A small CTC audio transcriber, trained from scratch.
Model: 1.66M parameters, log mel input, arch wavenet, norm groupnorm, depths [9].
Training: adamw at rate 0.0038, batches of 384.
Data: trained on read English sentences (LibriTTS-R), 15625 training examples.
Rows from block 4 of a small CTC audio transcriber, named by matrix and row number. Rows with one number belong to one channel. Each number is 128 + 24 x the weight over its row's rms, rounded and kept within 0 to 255. All counts start at 0.
After each channel's rows are labels from the 100 clips, of 14848, where the channel reaches its largest size: "loudest band" is the band of the loudest frequency at the time of the peak. Only what is clearly more common there than usual is listed. The data: read English sentences (LibriTTS-R). In brackets: how many of the 100.
# filt: filter width-5 conv, dilation 16 (model.blocks.4.filt.weight, 128x128x5, standardized in use, each kernel summed), inputs 0-127
# gate: gate width-5 conv, dilation 16 (model.blocks.4.gate.weight, 128x128x5, standardized in use, each kernel summed), inputs 0-127
# out: residual pointwise conv (model.blocks.4.out.weight, 128x128x1, standardized in use, transposed), outputs 0-127

filt.69 [110 113 138 133 114 107 149 122 148 116  77 145 124 109 162  89 119 116 110 110 104 131  74 180 122 111 141 156 106 136 168 121 139 130 115 134 138 131 152 150 115 139 104 164  68 126 142 135 121 124 113 175 168  95 124  99  88  98 146 125 123 106 196 106 145 135 106 110 140 156 152 131 144 154 175 117 116 104 137 135 132 120 120 129 152 151 153  99 160 141 121  71 119 128 111 117 104 114 148 177 137 134 100 140 126 164 147  93 121 150 165 100 134 171 142 132 150 149 109 148  97 125 128 106  93 121  89 147]
gate.69 [155 108 121 132 187 101 109 151  78 110 154 118 162 105 103  88 111 120 119 144 130 121 127 146 103  92 148 144 144  89 117 123  82  96 140 133 126 108 146 175 145 145 131 121 100 120 102 169 135 104 161 140 158  90 115 164 116 115 139 115 137 166  90 146 137 130 160 129 144 139  92 180 107 106 146 143 123 120 155 143 166 126  88 152 147 126  85  92 100 100 108 131 112 142 181 104 129 136 124 111 121 119 132 126 122 116 158 122 167 144 100 142 117 101 109 128 115 166  94 117 132  97 126 172 135  97 113 162]
out.69 [108  82  71 148 135 101 101 118 135 121 143 159 134 134 119 119  74 167 109  99 156 119 186 150 100  86 121 176 135 119 125  72 132 125 151 117 103 124 153 129 152 154 132 101 166 167 119 187 145 108 116 103 117 121 154 137 109 102 134 132 110 178 104 149 129 135 125 124 135 120 107 107 125 110  77 109 136 116 144 150 183 105 134 118 154 130 153 132  88 103 127 145 102 118 145 116 124 122  98 128 124  94 101  96 143 138 166 139 137 152 163 102 126 111 127 153 119 135 135 120 124 171 152 153 146 163 128 120]
loudest band: 2000 to 4000 Hz (35); 4000 to 8000 Hz (33)

filt.19 [147 140 154 114 114 115 110 166 165  97 131 101 138 116 144 129  93 152 160 144 155  71 137 104 147 106 125 152 139 133  95 135 166 122 117 130 129 186  84 145 122 168 118 111 132 143 169 168 107 128 111  97 151 161 151 126 119  86 120 107 142  87 129 142  81 165 132 151 162 101 140 114 103 148 115 132  99 108 132 129 140 144 102 131 166  79 148 133 189 111 126 150 133 142  87  96 125 143 164 150 138 100 131 117 127 122 123 104  99 139 106 126 132 138 137 132  98 140 160 160 163 107 167 122 122 168 147 136]
gate.19 [111  93 131 137 111 108 131 138 106 132 114 112 160 110 141 156 138 121  90 142 137 189 109 110 142 117 173  97 149 168 155 100  99 138 112 116 113  75 146  94 121 155 136  67 130 139  92 155 130 168 133 146 103  93 123 138 117 120 131 119 113 152 170 159 138  87 118  92 133 159 110 112 115 128 149 124 115 134 162 124 137 145 173 115 115 156 117 156 126  91 117 142 137 165 126 105 116 140 185  98 110 114 129 105 165 129 146 117 122  93 103 146 182 159 159 134 106 142  97 138 111 161 114 156 125 103 111 147]
out.19 [112 121  79 139 123 112 105 151 114 155 112 145 129 113 113 108 108 126 137 125 123 147 154 174 124 123 130 148  92 138 131 122 114 158 158 105 125 111 152 110 104 105 122 119 114 115 154 153 122 115 115  93  71  75 117 121 104 196 138  99 102 187 115 121 137 116 136 116 153 150 121 122 107 122 172 137 118  64 128 112 125  96 159 149 116 112 103 118 102 145 123 131 156  90 128 125 125 133  76 159 105  87 123 149 112 113 149 117 127 145  62 126 166 123 142  92 165  99 115 116 104 151 107 171 146 117 127 120]
loudest band: 250 to 500 Hz (39)

filt.3 [106 135 108 111 116 163 150  95 139 114 162 136 149 105 136 149 120 136 110 155  58 131 123 163  88 117 147  99 114 129 169 152 115 110 134 119 139 107 109 161 145 148  85 157  96 159 153 131  91 153 156  94  96 142 144 123 142 125 112 132 136 138 137 193 159 140 135  94 121 108 113  91 146 123 177 123 149 110  92 140 140  99 135 137 108 139 133 135 124 107 156 145 140 100  85 122 137 124 105  97 152 161 123 136 122 127  69  80 115 135 163  99 133 157 130 155 124 146 152  83 146  97 130 149 145 144 141  97]
gate.3 [152  81 109 127 132  72 119 124  99 122 139 159 133 137 118  76 151 178 131 143 161 125 115 175  99 123 152 154 130  94 132  96 113 116 146 126 127 129 130  95 149 150 118 112 114 100 122 161 120 124 108 128 143 127 105 196  53 134 125 115 119 141  81 115 125 105 136 125 135 197 107 157 121 159 152 154 167 144 170 148 131 141 133 164 133 103 123 151 145 112 153 112 101 165 134 111  98 119 119  95 129 123 169 145 167 116 151 120 161 114 127 119 129 130 147 137 110 132 105 138 114 114 154 165 119 143 100 131]
out.3 [185  92 165 139 106 113  92 113 124 127 150 106 121 136 163 146 136 100 132 100 134 155 140 111 146 144 118 153 113 147 116  90 153 106 122 110 121 135 124 103 122 119  90 158 145 101 122 108 149 112 127  80 147 120 101 137 147 125 147 126 109 149  97 103 103  98 118 133 116 164  99 153  85 115 116  95 135 142 149  73 138 123 135 106 154 130 132  93 140 149 172 137 187 155 161 132 133 148 153 150 135  77 123 115 120 107 155 124 162 133 141 140  83 157 145 118 144 109  83  84 117 125 169 107 111  85 121  89]
loudest band: 4000 to 8000 Hz (27)

filt.93 [134 137 140 141  98 131 158 112 165 160 143  88 128 160 140 141 190 150  86 133 137 109 135 118 136 119 109 121  97 127 122 104 164 110 115 118 104 136  84 122 133 114 148 154 131 128 122 131 155 194 119 172 155 149  91 128 119 161 103 127  95  99 137  98 166 139 132 116 120 129 151 109 111 141 133 122 103 140  78 134 149 127 136 120 120 129 172 139 115 136 148 137 169 102  85 155 136  73 132 118 112 121 117 126 161 146 119 131  66 104 131 173 151 131 165 117 139 115 155 103 177 141 119 131 175  91 123 110]
gate.93 [139 142 152 116 134 122 115 155 122 142 149  92 100 126 128 111 167 132 176  79 127 141 118 140 142 147 133 122 161  90 120 154  53 131 154 127 115 140  73 128 134 135 102  71 107 118 108 126 114  97 150 130 112 152 119 148 138 177 140 121 118 161  89 161 131 134  99 130 136 123 111 144 132 133 127 135 155 124 131 100 172 112 104 144 159 119  71 121  96  91 113 122  92 163 178 107 136 148 151 128 156 171 159  89 106 121 118 138 152 129 109 111 140 116 115 113  97 151 126 171 127  92 161 122  99 140 126 132]
out.93 [143 117 111 148 128 161 110 121  77 153 103 132 135 133 108 123 129 151  70 140 123 107 137 106 134 107 148  92  77 157 138  73 136 120 125 121 116 124 125 153 152 112 114 163 113 122 140 124  68 118 168 119 133  88 150 102  91 123 148 139 135 131 119 115 114 131 131 159 120 170 129  90 131 121 156 118 130 103 112 159  98 127 157 126 148 145 152  88 114 170 127 111 151 133 113 117  80 138 121 105 118 103  69  95 112 146 150  65 110 132 143 104 134 141 130 126 179 169 119 138 142 136 118 127 140  80 132  86]
loudest band: 2000 to 4000 Hz (79)

filt.106 [149 138 132 165 152 127 133 104 203 140 151 134 127 131 175 141 166 140 156 148  93 156 129 100 133 112 136 147 128 106 125 136 116 104 137 160 120 134 103 125 160 121 122 136  93 163 106 176 102 173 145 108 113 150 142 110 118 132 115 153 128 131 114 168  99 133 152  96 152  92 141 143 118 168 104 135 136 134 192 156 113 100 131  90 102 133 124 119 142 121 152 117 124 110  87  83  95 150 119  86 176 105 115 132 141 100 113 133 102 127 121 126  64 129 132  90 108 108 115 138 128 142 151 104 139 154 144 160]
gate.106 [155  81 148 133 134 119 115 155  90 123  97 163 138 121 137 119 129 161 111 118 111 162 104 144 141 139 171 117 127 140 146 149 114 122  90 145 112  94 130 138 119 134 115  63 101 119  99 160 123 111 112 155 119 126 119 183  82 110 172 139 111 145 148 135 158 106 130 136 169 169  98 124 120  95 122 133 114 121 139  99 142 165 158 117 162 105 111 180 147 106 130 122 109 148 142 146  85 156 152 139 121 131 149 135 143 111 147 101 162 139  92 139 152 154 138  88 121 185 121 152  83  99 132 108 107 116  91 126]
out.106 [128 130  73 143 110 106 136 132 122  90 109 115  87 168 132 155  90 140 146  98 119  92 104 130  98 139 108 128  99 121 133 132  90 118 102 139 163 134 133 140 162 125 194 154 110 119 150 157 174 188 139 106 133 127 132 167 102 128 127 162  88 126 189 119 149 134 133 154 125 176 134 131 117 112 100 167  93 137  92 112 108 149 108 157 147 117 168 116 133 151 145 134 102 167 110 150 130 148 112 159 130 115 135 146 129 166 145  90 136 140 140 139 136 137 146 168 153  94 142 108 132  92 115 154 129 132 136 133]
loudest band: 250 to 500 Hz (46)

filt.107 [ 99 162 156 109 154 118 115 103 131 106  79 103 134 101 140 133  90 138 111 125 136 141 120 125 147 123 114 191 104 171 119 142 144 147 138 123 141 138 108 120 158 144 150 108 130 118 108 123 161 165 130 101 137 141 159 133 127 115 144 105 161 130 158 136  92  90 146 113  87 152 125 121 119 182 131 130 141 164 124 128 122 137 137 154 130 134 137 114 122 163 154 115 122 185 160 161  95 120 103 108 123 150  92 101  86 115 100 145  87 117  84 117 112  99 102 140 117 151 127 118 119 140 148 161 201 134 182 109]
gate.107 [168 129 143 132 119 104 127 176 118  94 134  83 106 150 110 141 140 144 123 130  98 146 119 151 100 124 144 143 116 125 131 151 108 113 116 112 105  94 106 106 135 166 107 116 142 131 133 161 114 101 132 157 119 112 101 168  61 133 156 119 136 142 153 188 169 136 138  92 168 159 103 118  90  87 109 148 169 135 105 139 153 148 153 147 165 115 124 124 128 117  99 158 125 148 103  96  91 150 141 150 130 160 119 143  91 138 135 127 123 111 131 108 109 177 154 142 113 159  92 140 121 126 138 163  97  92  81 115]
out.107 [178 105 104 187  94 124 111  88 121 125 167 164 135 135  96 175  75 160 141 169 128  95 113  87 121 124 112 148 141  91  88 119 106 114 119 119  94 120 152 150 104 126  88 137 145 154 141 153 133 134 111 131 120 126  95 132 111 148 179 143 125 124 145 130 110 134 130 134 141 130  96 145 141 110 126 186 150 163 118 143 164  91 161 165 118 146 120 139 127 136 132 125 112  76 114 116 119 163 142 147  84 122 111 144 130 124 157 151 134 108 116 119  98 118 172  84 172 114 143 137 136 142 128 149 124 140 110 104]
loudest band: 250 to 500 Hz (33)

filt.71 [132 137 165 128 119 112 126 127 111 131 129 111 106 115 173 149 158 188 145 154 137 140  89  73 174 153 156 138 114 109 138 156 153  92 121  98 161 127 150 120 108 123 115 165 107 165 105 170 124 112  80 102 128 154 105 164 130 132 169  89 163 109  85 117 104  98 137 143  97 156 147  75 140 124 114 138 130 165 183 126 149 114 147 134 175 107 116 154 147  95 175 117 146 151 125 118 145 148 116 119 141 121 123 137 101 153 124 102 131 101  98 128  92 140 159 132 135 132 142 123 112 122 122 129 118  99 119 125]
gate.71 [ 93  91 167 125 154  83 127 203 148 102 133 118 130 134 135 124 127 110 131 134 116 169 120 127 133 140 142 149 138  98 164 106 138 139 147 106 155  88 165 132 121 133 151  98 133 115  90 148 156  96 182 168 132 134  93 148 112 122 132  98 143 112 128 150 122  99 144 105 173 186 116 133 121 154 134 115 138 125 128 137 121 113 131 113 173  86 115 151 134 149 119 156 117 158 121 124 121 102 136  90 121 154 156 115 166 111 140 132 110 105 106 118 111 113 119 158  90 162 150 157  80  80 145 123 138 100  92 126]
out.71 [ 98 123 165 145 130 138 149 125 155 178 172 179 136 171 118 103 103 120 118 105 150 115 135 151 117 100  98 113 133 136 141  58 162 180 123 101 145 129 148 168 170  87 146 110 106  95 155 147 119 136 160 144 129 135 141 116 146 115 125 136 128 123 119 162  98 159 117  98 118 125 121 129 171 114 163 133 113 127 104 146 150 104  95 131 137  91 121 127 134 133 106 159  82 146 122 150 166 111 110 126 116 155 138 108 131 106 112 141 150 154 170 151 148 123 170 109 120 135 171 129 159 153  99 127 107 175 133 145]
loudest band: 4000 to 8000 Hz (40)

filt.99 [134 129 129 145 150 137 156 160 105 141 123  87 111  99 144 161 113  94  77 113 134 170 146 140 165  63 167 112  71 145 163 113 136 136 108 101 135 152 128 173 128  92  97 119 166 111 171 105 121 137 165 104 124 113 111 107 155 143 153 136 123 141 137  91 179 112 146 124 103 149 107  92 136 111 145 113 152 139 116 142 112 136 144 112  94 125 112 118 133 155 136 131 123 112  72  88 128 142 145 109 133 137 155 140 150 124 153 125 142 111 124 122 127 111 175 118 112 154 177 142 120  76 146 148 138 140 136 162]
gate.99 [178 129 116 124 111  89 136 157 103 106 101 139  69 137 118 112 146 100 128 120  95 163 148 158 142 152 146 142 137 142 127 129  94 143 109 150 113  82 143 140 110 136 127  87  92 137 116 128 108 129 154 115  97  72 114 169 129 117 168 152 106 167 151 184 120 135 116 109 147 151 115 119 126 135 141 129  85  98 154 116 152 162 142 142 130 129 102 145 109 143  84 122 128 158 151 114 148 147 108 138 158 152 124 115  96 113 153  91 147 115 130 126 103 121 138 144  72 142 100 174  94 117 157 138  77 117 127 150]
out.99 [165 129 107 108 107  78 123 146 149 147 109 126 138 141 117 126 105 126 120 105 152 133 127  69 116 127 137 125 163 136 118 105 157 180 149 131 145 111 170 134 133 137 175 140 143 117 133 139 112 120 111 128 148 119  95 137 142 166 157 112 134 207 135  98 129 127 135  90 143 127 118 139  82  98 133 146 123 125 127 124 166 115 100 183 158 160 124 108 137  93 113  89 147 107 150 124 136 132 139 114 130  88 144 145 130 121 165 139 124 136 100 100 129 163 131  72 172 104 138 128 135 184  70 123 132 144 104 123]
loudest band: 4000 to 8000 Hz (43)

filt.94 [103 104 142 142 137 139 133 124 162 109 131 142 136 106 151  92 132 106 135 144 172 176 133 143  91 118 128 159 112 128 105 129 163 140 114 118 112 165 181 146 144 138 143 142 168 118 173 153 102 121 137 151 177 119  78 150 127 148 150 121 111 115 125 141 117 116  84 115 143  98  83 138 106 122 132 112 101 103 129 146  86 165 140 126 174 131 177 138 148 103 143 122 125  76 131 136  76 108 100 123 117 148  91 144 138 120 135 125 133 125 167 120  98 139 181 158 171 114 133 135 113 106 121 145  99 147 103 167]
gate.94 [117 146 132 103 155  87  60 157 127 115 135  72  94  96 104 142 168 154 124 128 132 136  94 155  91 104 146 137 158  96 135 131  99 144 140 137 118 136 112 136 151 126 155 103  85 152 133 160 127 114 164 123  99 119 118 154  94 124 124 130 137 174 128 131 128  70 146  96 162 177 110 139 132 119 115 141 138 113 134 110 164 176 140 133 162 129  97 109 121 128 127 147  91 111 122 126 105 159 147 139  92 136 132 131 141 143 124 142 145 138 126 111  88 140 153 145 147 127  64 169 146 114 148 160 163 144 131 161]
out.94 [105 153 101 117  86 108 118  99 121 134 156 119 107 134 109 144  97 125 144 108 136  82 116  91 131 115 105 145 136 142 116 148 122 128 131 146 132 160 118 125 155 110 129 146 157 148 117 138 132 152 114 121 153 176 124 139 138 114 146  83 139 152 102 149 122 128 108 110  90 131 116 157 118 142 139 121 121 116 113 143 139 155 121 176 150 165 100 135 172  99 110 101 159 128 131  77 140 123  80 186 118 107 105 139 163 118 174 153 120 183  84  96  94 148 144 122 124  78 183 145 124 130  95 157 134 139 101  89]
loudest band: 250 to 500 Hz (41)

filt.20 [156 119 147 158 147 105 175 117 156 175 160 148 159 131 126 149 154 108 110 150 123 141 172 115 146 111 117 106 174 117 135 101 102 118 144 103 119 150 115 145 160 148 142 129 156 139 136 137 139 143 108 145 128 160 123 137 179 132 125 144 130 117 136  95 127  81  94 159 152 104 128 121 126 125 164 150  75 138 139 132 117 146 141 129 171 119 120  92  77 143 129 162 139  85 166 149  95 156  80  79  81 165 111 118 125 131 111 154 123 104  93  84 116 160 115 115 125 141 122 142 115 106 108 154 112 152 105 125]
gate.20 [153 135 134 117 158 101 118 185 134 115 139  95 161 123 132 104  99 178 128  90 164 142 105 165 123 104 156  91 131  90 135  78 150 118 167 151 110 128 134 153 124 157 124  90 124 111 117 138 124 116 129 148 141 115 127 153 110 118 146 124 162 122 117 156 135 118 140 124 145 189 104 156 147 138 152 113 144 146 126 147 145 165  84 152 133 117  93 123 134 127 132 109 129 144 119  89 126 137 132  76 157 162 122  96 186 112 130  86 164 126 131 113 123 135 127 132 145 158 154 174 108 107 122 133  85  99  79 111]
out.20 [122 128 144 123  64  75 131  95 136 158 139 130 143 124 100 126 104 154 125 160 124  91 110 151 127  93 131 102 102 119 137 135 142 133 135 162 147 126  98  94 141 112 147 134 108 101  80 145 100 148 106 118 134  92  90 168 137 119 154 142  61 147 105 158 147 116 128 135 106 155 133 138 156 149 121 151 134 203 107 132 141 122 150 190 118 117 141 139 137 127 181 127 133 111 127 113 128 127 128 126 118 142 133 162  83 161 122 132 111 132  82 117 143 133 151 141 114 117 127 112 118 122 148  75 151 127  87  89]
loudest band: 4000 to 8000 Hz (54)

filt.68 [117 165 157 140 124 122 145 110 154 126  68 120 139 136 103 115 122 149 162 162 125 121 152 139 125 145 135  71 144 103 126 128 134 137 114  89 131 140 163 181 186 110 146 126 150 134 130 115 114 112 134 125 151 132  92 100 153 140 133  95 121 114 169 119 147 110 139 116 142 148 173 105 139  88 117  86  99 160 133  89 132 121 108 156 126 122 124 161 131 104 123 113 139 105  83 138 101 145 135 126 132 162 120 122 127 110  81 193  90 136  94  90 118 156 118  70 139 175 112 109 128 109 125 121 153 147 140 112]
gate.68 [140 122 163 118 153 136  98 150 133 114 126 121 136 157 162 130 134 112 110 137 147 115 118 140 133 110 193 136 116  91 142 106  90 144 135 173 157  93 127 125  95 156 174  96 142  95  94 160  68 115 150 154 141 109 104 165 134 122 161  90 116 170 167 146 132 150 135 118 159 162 134 142 125 135 131 137 135 105 163  90 140 125 142 133 169 123 111 130 134 116 141 111 104 159 155 116 113 157 123  96 145 125 115 100 113 148 160 104 140 190  84 145 102 106 174 120 101  99 108 132 127 107 130 156 127  97 110 132]
out.68 [129 142 125 133 152 126 126 131 138 129 145 113 134 146 144 107 133 130 125 142 133 202 146  85  80 144 141 153 105 154 182 163 136 166 109 157 104  75 143 140 126 148 120  69 128 111 102 115 136 145  94 139 118 182  98  76 152 124 146 158 142 133 100  98  77 108 107 142 129 108 132  98 134 101 135 125 135  94 148 146 161 104  79 122 130 144 114 133 188 135 147 144 150 121 110 126 144  86 134 141 113 139 115 113 142 114 152  99 161 109 131 121 125 114 147 103 163 122 176 106 137 114 147 138  95 133 142 118]
loudest band: 4000 to 8000 Hz (25)

filt.33 [123 137 106 132 132 133 138 130 127 120 110 153 126 128 155 134 135  79  97 125 128 154  97 172 112 160 138 144 114 151 116 153 123 157 144 175 158 160 127 156 165  92 126 126 107  83 145 128 120 138 154 145 126 141 136  87 118 143 111 145 110  98 158  87 149 132 101 140 173  88  87 182 108 101 112  95 143 104 174 163  85 157  90 121 157  92 130 132 131 129 175 141 139 127 131 167 136 145 125 131 122 135 101 121 125  99 128 118  91 156 153 133 106 145 166 178 125 128 104 105  96 150  91 131  97 155 129 126]
gate.33 [183 122 150 132 125  87 130 141  89 147  96 131 140 138 145 108 161 113 121 137 127 138 110 127 120 118 155 162 143  95 123  92 112 121 162 140  94  92 126 136 161 151 142 114 123 138 131 157 134 127 143 168 136 112  99 139 119 118 171 105 129 177 146 145 143  96 132 116 142 162  76 137  71 116 115 152 138 107 145 122 143 125 139 114 140 100 144  93 103 161 123 135 104 133 146 100  89 154 144  98 104 162 175 106 147 109 135  75 151 116 140  72 159 126 158 101 112 135  62 159 133 112 136 132 120 100 125 145]
out.33 [155 171 127 132 164 105  88 115 146 173 141 143 176  71 123  91 146 159 138 109 135 115  98  84 152 108  81 127 108  92 148  93  83 120 138 108  81 128 145 130 141 125 156 141  98 117 151 137 133 130 118 122 151 106 132 170 124 130 161 165 132 143 134 118  99 113  98 120 101 144 136 126 110 146 105  96 150 142 140 183 115  98  94 139 122 137 111 132 107 167 120 122 138 128 130 108 123 141 144 133 122  91  75 143 149 159 108 157 133  80 103 144 124 163 155 107 109 129 103 128 158 108 154  99 102 122  97 128]
loudest band: 250 to 500 Hz (47)

filt.125 [100 127 128 151 173 157 107 148  91 143 100 100 165  86 179 131 133 142 117 115 106 106  89 140 115 129 147 156 109 153 121 103 111 132 115 106 116 148 156 126 132 127 125 122 101  96  62 113 150 104 126 134 166 129 125 153 150 136 129 129 154 103 142 135 133 141 135  89 129 115 146 143 124 203  97 107 147 126 123 133 112 124 139 120 125 104 105 173  79 140 127 133 117 171 129 122 121 136 138 141 125 159 112 151 185  73 145 120 115 110 164 124 138 142 161 175  82 157 138 156 131 186 118 126 126 134 132 138]
gate.125 [123  97 113 125 146 153 103 149 122  72 135 126 122 104 121  94 115 134 112 131 111 112 103 173  95 113 147  93 101 113 183 152 109 118 145 127 160 111 118 136 122 158 128  88  82 143 103 130 139 112 182 157  92 143 106 152  94  73 125 112 129 175 113 157 175 108 156 133  90 156 112 165 110 157 136  87 132 112 169 114 150 154 145 120 149 163 107 109 134 123 115 145  94 146 136 147 146 158 104 147 137 140 147 112 130 113 178  95 157 112 137 132 149 115 136 129 129 157  86 132 137 109 124 162 112 119 127 141]
out.125 [137 113  81  68 126 134 101 150 148 100 121  96 133 137 116 105 135 115 144 144 112 159 157 100 142 131 122 104  96 150 113 167 114 142 106 130 148 121 160 138  61  92 143 178 124 152 113 128  93 107 140 107 151 103 121 148 116 112 113 105 131 142 124  71 123 126 146 132 134 105 126 145  90  82 188 129 108 148  98 137 118 106 112 171 126 178 115 104 123 141 130 114 147 134 165 145 148 181 143 128 135  97 116 137 179 150 138 132 164 133 125 128 118 124 108 117 137 104 148 121 103 182 135 119  91 115 150 138]
loudest band: 250 to 500 Hz (35)

filt.89 [138 152 104  72 130  80 127 132 115 108 145 140 104 129 114 114 110 115 124 122 118 125 168 137 178 156 136 140 147  68 148 106 119 156 117 133 138 133  96 113 118 133 158 119  96 169 185 166 105 143 136 129 127 121 117 132 129 158 137  85 102 137 136 141 100 129 122 126  82 147 101 162  73  98  92 160 127 116 193 123 149 140 136 138  95 155 149 133 186 127 125 124 106 150 117 129 137 124 141 139 167 164 126  82  95 131 160 135 147 147 119 136 103 105 113 148 115 148 126 112 122 135 123  84  83 137 142 127]
gate.89 [143 138 123  62 158 158 112 165  99 120 146 129 145 119  99 141 143 134 147 136  78 127 139 167 143 139 160 126 116 133 151 155 107 133 167 138 139 107 104 166 157 114 122  79 107 139 116 143  73 120 150 100 124  98 139 106 155 116 153 110 138 159  86 156 100 102 133 121 119 129 107 138 132 185 132 122  92  90 120 137 127 139 165 119 134 151 102 147 119 110 137 168 122 148 123 136 141 143 114 123 135 115 140 106 159 106 137 107 137 141 161  87 140 129 121  89 101 202 131 181  94 140 100 146 114 107 122 150]
out.89 [137 152 115 125 129 155 159 102 101 146 130 156 146 132 140 103 136 135 175 140 128 124 139 155 142 153 134 128 129 126 182 133 137  81 143 162 123 194  94 100 157  78 129 105 152 117 146 168 138 124 134 150 141 122 135 156 109 178 156 134 136 164  94 156  94 151 105  79 146  98 110 172 132 165 159 129  98 133 100 183 172 144 125 152 131 132 147 152  85 142 124 137 133 144 155 113 122 105 130 109 150 126 128 147 151 109 107 126 139 106 144 114 104 143 153  81 110 127 133 180 118 148 105 127 132 133 137 101]
loudest band: 2000 to 4000 Hz (51)

filt.7 [105 116  99 120 131 116 130 105 180 117 121 149 144 116 121 124 170 124 140 154 118 133 126 143 133 151 154  95  93  95 136 102 137 150  79 137 102 111 105 103 199 113 182 152 120  82 160 126 118 134 127 115 131  99  97 111 116  92 103 153 155  69 120 109 150 109 163 165 146 133 137 136  99 173  90  95 152 131 126 157 119 135 108 116 137 140 111 140 131 158 155 156 131 124 115 117 144 105 125 136 105  82 155 103 118 129 106 145  85 149 162 127 145 119 128 112 138 130 114 112 131 108 181 139 168 141 174 123]
gate.7 [126 122 186 126 123 130 102 160 134 104 119 150 133 122 132 120 153 142 134 141  92 161 115 173 136 100 110 132  93  69 121  98 110 130 145 159 113 124 149 133 105 177 156  78  74 123 115 141 153 149 151 133 149 122 131 150  97  98 145 137 106 138 127 131 126  64 143 124 116 133 132 155 143  92 134 136 163  92 131 102 150 111 136 130 149  89 136 145 128 124 141 146  94 142 132 146 107 165 160 103 116 138 148 108 136 143 135 114 148 195 162  82 119  98 158  97 112 154  97 158  83 123 132 134 138 146 118 154]
out.7 [117 131 166 129 146 126  92 136 104 128 140 160 120 102 135 128 136 137 106 145 120 127 151 152 131 100 169 121  91 143 120 153 151 103 134 187 161 130 106 172 109 152 112 121 179 107 122 119 152  98  74 130 168 159 132 160 130 146 148 138 105 126 130 123 114 137 101 106 129 116 112 105 145 111 132 116 114 126  78 150 143 107 146 136 111 114 134 127 114  86 169 118 125 112 144  99 115 142 143 128 116 102 125 111 134  85 123 159 149 158 167 120  89 135 119  86 132 103 196  97  94 140 178 107 141 140  71  95]
loudest band: 4000 to 8000 Hz (40)

filt.51 [ 95  80 139 157 139 120 107  49 151 139  60 143 147 157 125 102 125 132 149 139 143 112 105 163 121 116 123 115 119 144 118 113 151 132 130 124  93 135 131 147 177 109 132 144 110 165 150 138  99 126 109 117 126 132 136 163 148  90 125 169 170 132 159 109 139 109 128 146 155 149 145 150 164 136 115  99 111 122 140 166  61 133 134 145 152 120 143 122 170  90 144 118 126 120 103 139 137  87 120 104 115 139 144 133 130 141 128 143 134 175 145 126 126 167 128 132 175 105 111 126 143  91 174 115 116 139  93 166]
gate.51 [143 134 123  87 149  93 116 163  86 124 144 131 108 120 111 138 138 145 109 134 143 107 105 146 102 129 170 170 148  99 151 143  54 103 180 145 169 108 117 153 131 146 131 111 111 114 136 140 118  97 116 125  93 124  82 136 147 111 182 106 114 120 157 158 108 130 117 133 133 150  61 160 128 100 116 113 139 125 169 143 137 122 135 118 155 149 118 122 153 103 118 146  88 140 106 122 196 161 147 126 111 137 180 147 124 135 144 114 145 119 122 127 144 142 131 133 101 154 122 159  73 151 105 124 120 124 101 140]
out.51 [163 116 112  66 149 121 137 134 104 107 138 143 115  97 127 133 156 166 142 118 135 140 158 123 135 130 137 117 101 103 101 101 158 155 119  86 143 103 138 138 129 108 158 183 129 132  95 138 134  94 142 118 117 143 159 136 120 122 129 118 150 164 156 108 110 103 130 153 124 118 123  89 101 159 157 130 178 134 156 118 137 112 119 135 137 144 116 119 129 134 125 138 154 117 110  95 121 126 146 111 105 185  64 165 102 125 124  89 122 124 123 194  97 118 135 149 134 131 173 126 138 175  96 151 195 109 103 112]
loudest band: 2000 to 4000 Hz (75)

filt.119 [140 153 147 149 125 135 112 146 145 114 122 136 129 121 100 176 162  83 138 150 133  97 138 153 150 157 134 161 164 105 174 119  63 106 126 118 214 133 146 118 137  91 138 123 117 124 128 105 132 106 104 105 123 138  98 154 125 156 120 106 131 109 139  99 150 153  89 124 142 131 127 130 135 127 129 144 162 111 145 124 109 112 110 150 156 120  67  75 103 136 133 131 153 182 121 120 148 123  75 128 131 145 130 145 118 101 153 120 133 136 139  98 150 115 141 154  77 133 109 145 116 143 104 114  65 145 126 145]
gate.119 [109 117 101  87 184 112  94 114 113  97  98 120 116 147 130 126 137 128 150 146 118 163 106 174  96 114 167 150 131 149 148 137  95 125 147 105 131 108  85 148 160 167 160 107  89 102 121 144 133  90 179 148 119 125 122 133 103 139 164 126 107  93 126 157 161 119 152 123 100 124  93 167  98 153 129  65 108 100 152 157 131 154 124 143 165 132  93 113 120 146  99 160 120 142 114  95 128 156 108 115 128 154 137 105 145 155 171 117 112  95 105 135  90 132 124 138 112 148 145 113 121 110 102 168 115 138 136 126]
out.119 [130 129  90 133 111 118 124  65 149 136 128 138  88 123  79  95 138 139 141 151 102  87 126 141 123 144 154 105 170  79  67 151 114 102  80 115 130 144 104 143 117 141 138 120 112 112 138 175 151 173 136 156 136 144 138 116 148 133 103 159 141 117 152 129 114 157 135 163 138 101 180 155 110 128 138 142 125 120 124 150 110 188 126  99 134 111 141 135 154 121 161 132 119 117 145 105 108 164  99 150  90 146 134 155 130 107 183 121 120 138 121  77 151 135 120 118 127 120 120 112 118 118 144 150  68 131 144 101]
loudest band: 2000 to 4000 Hz (31)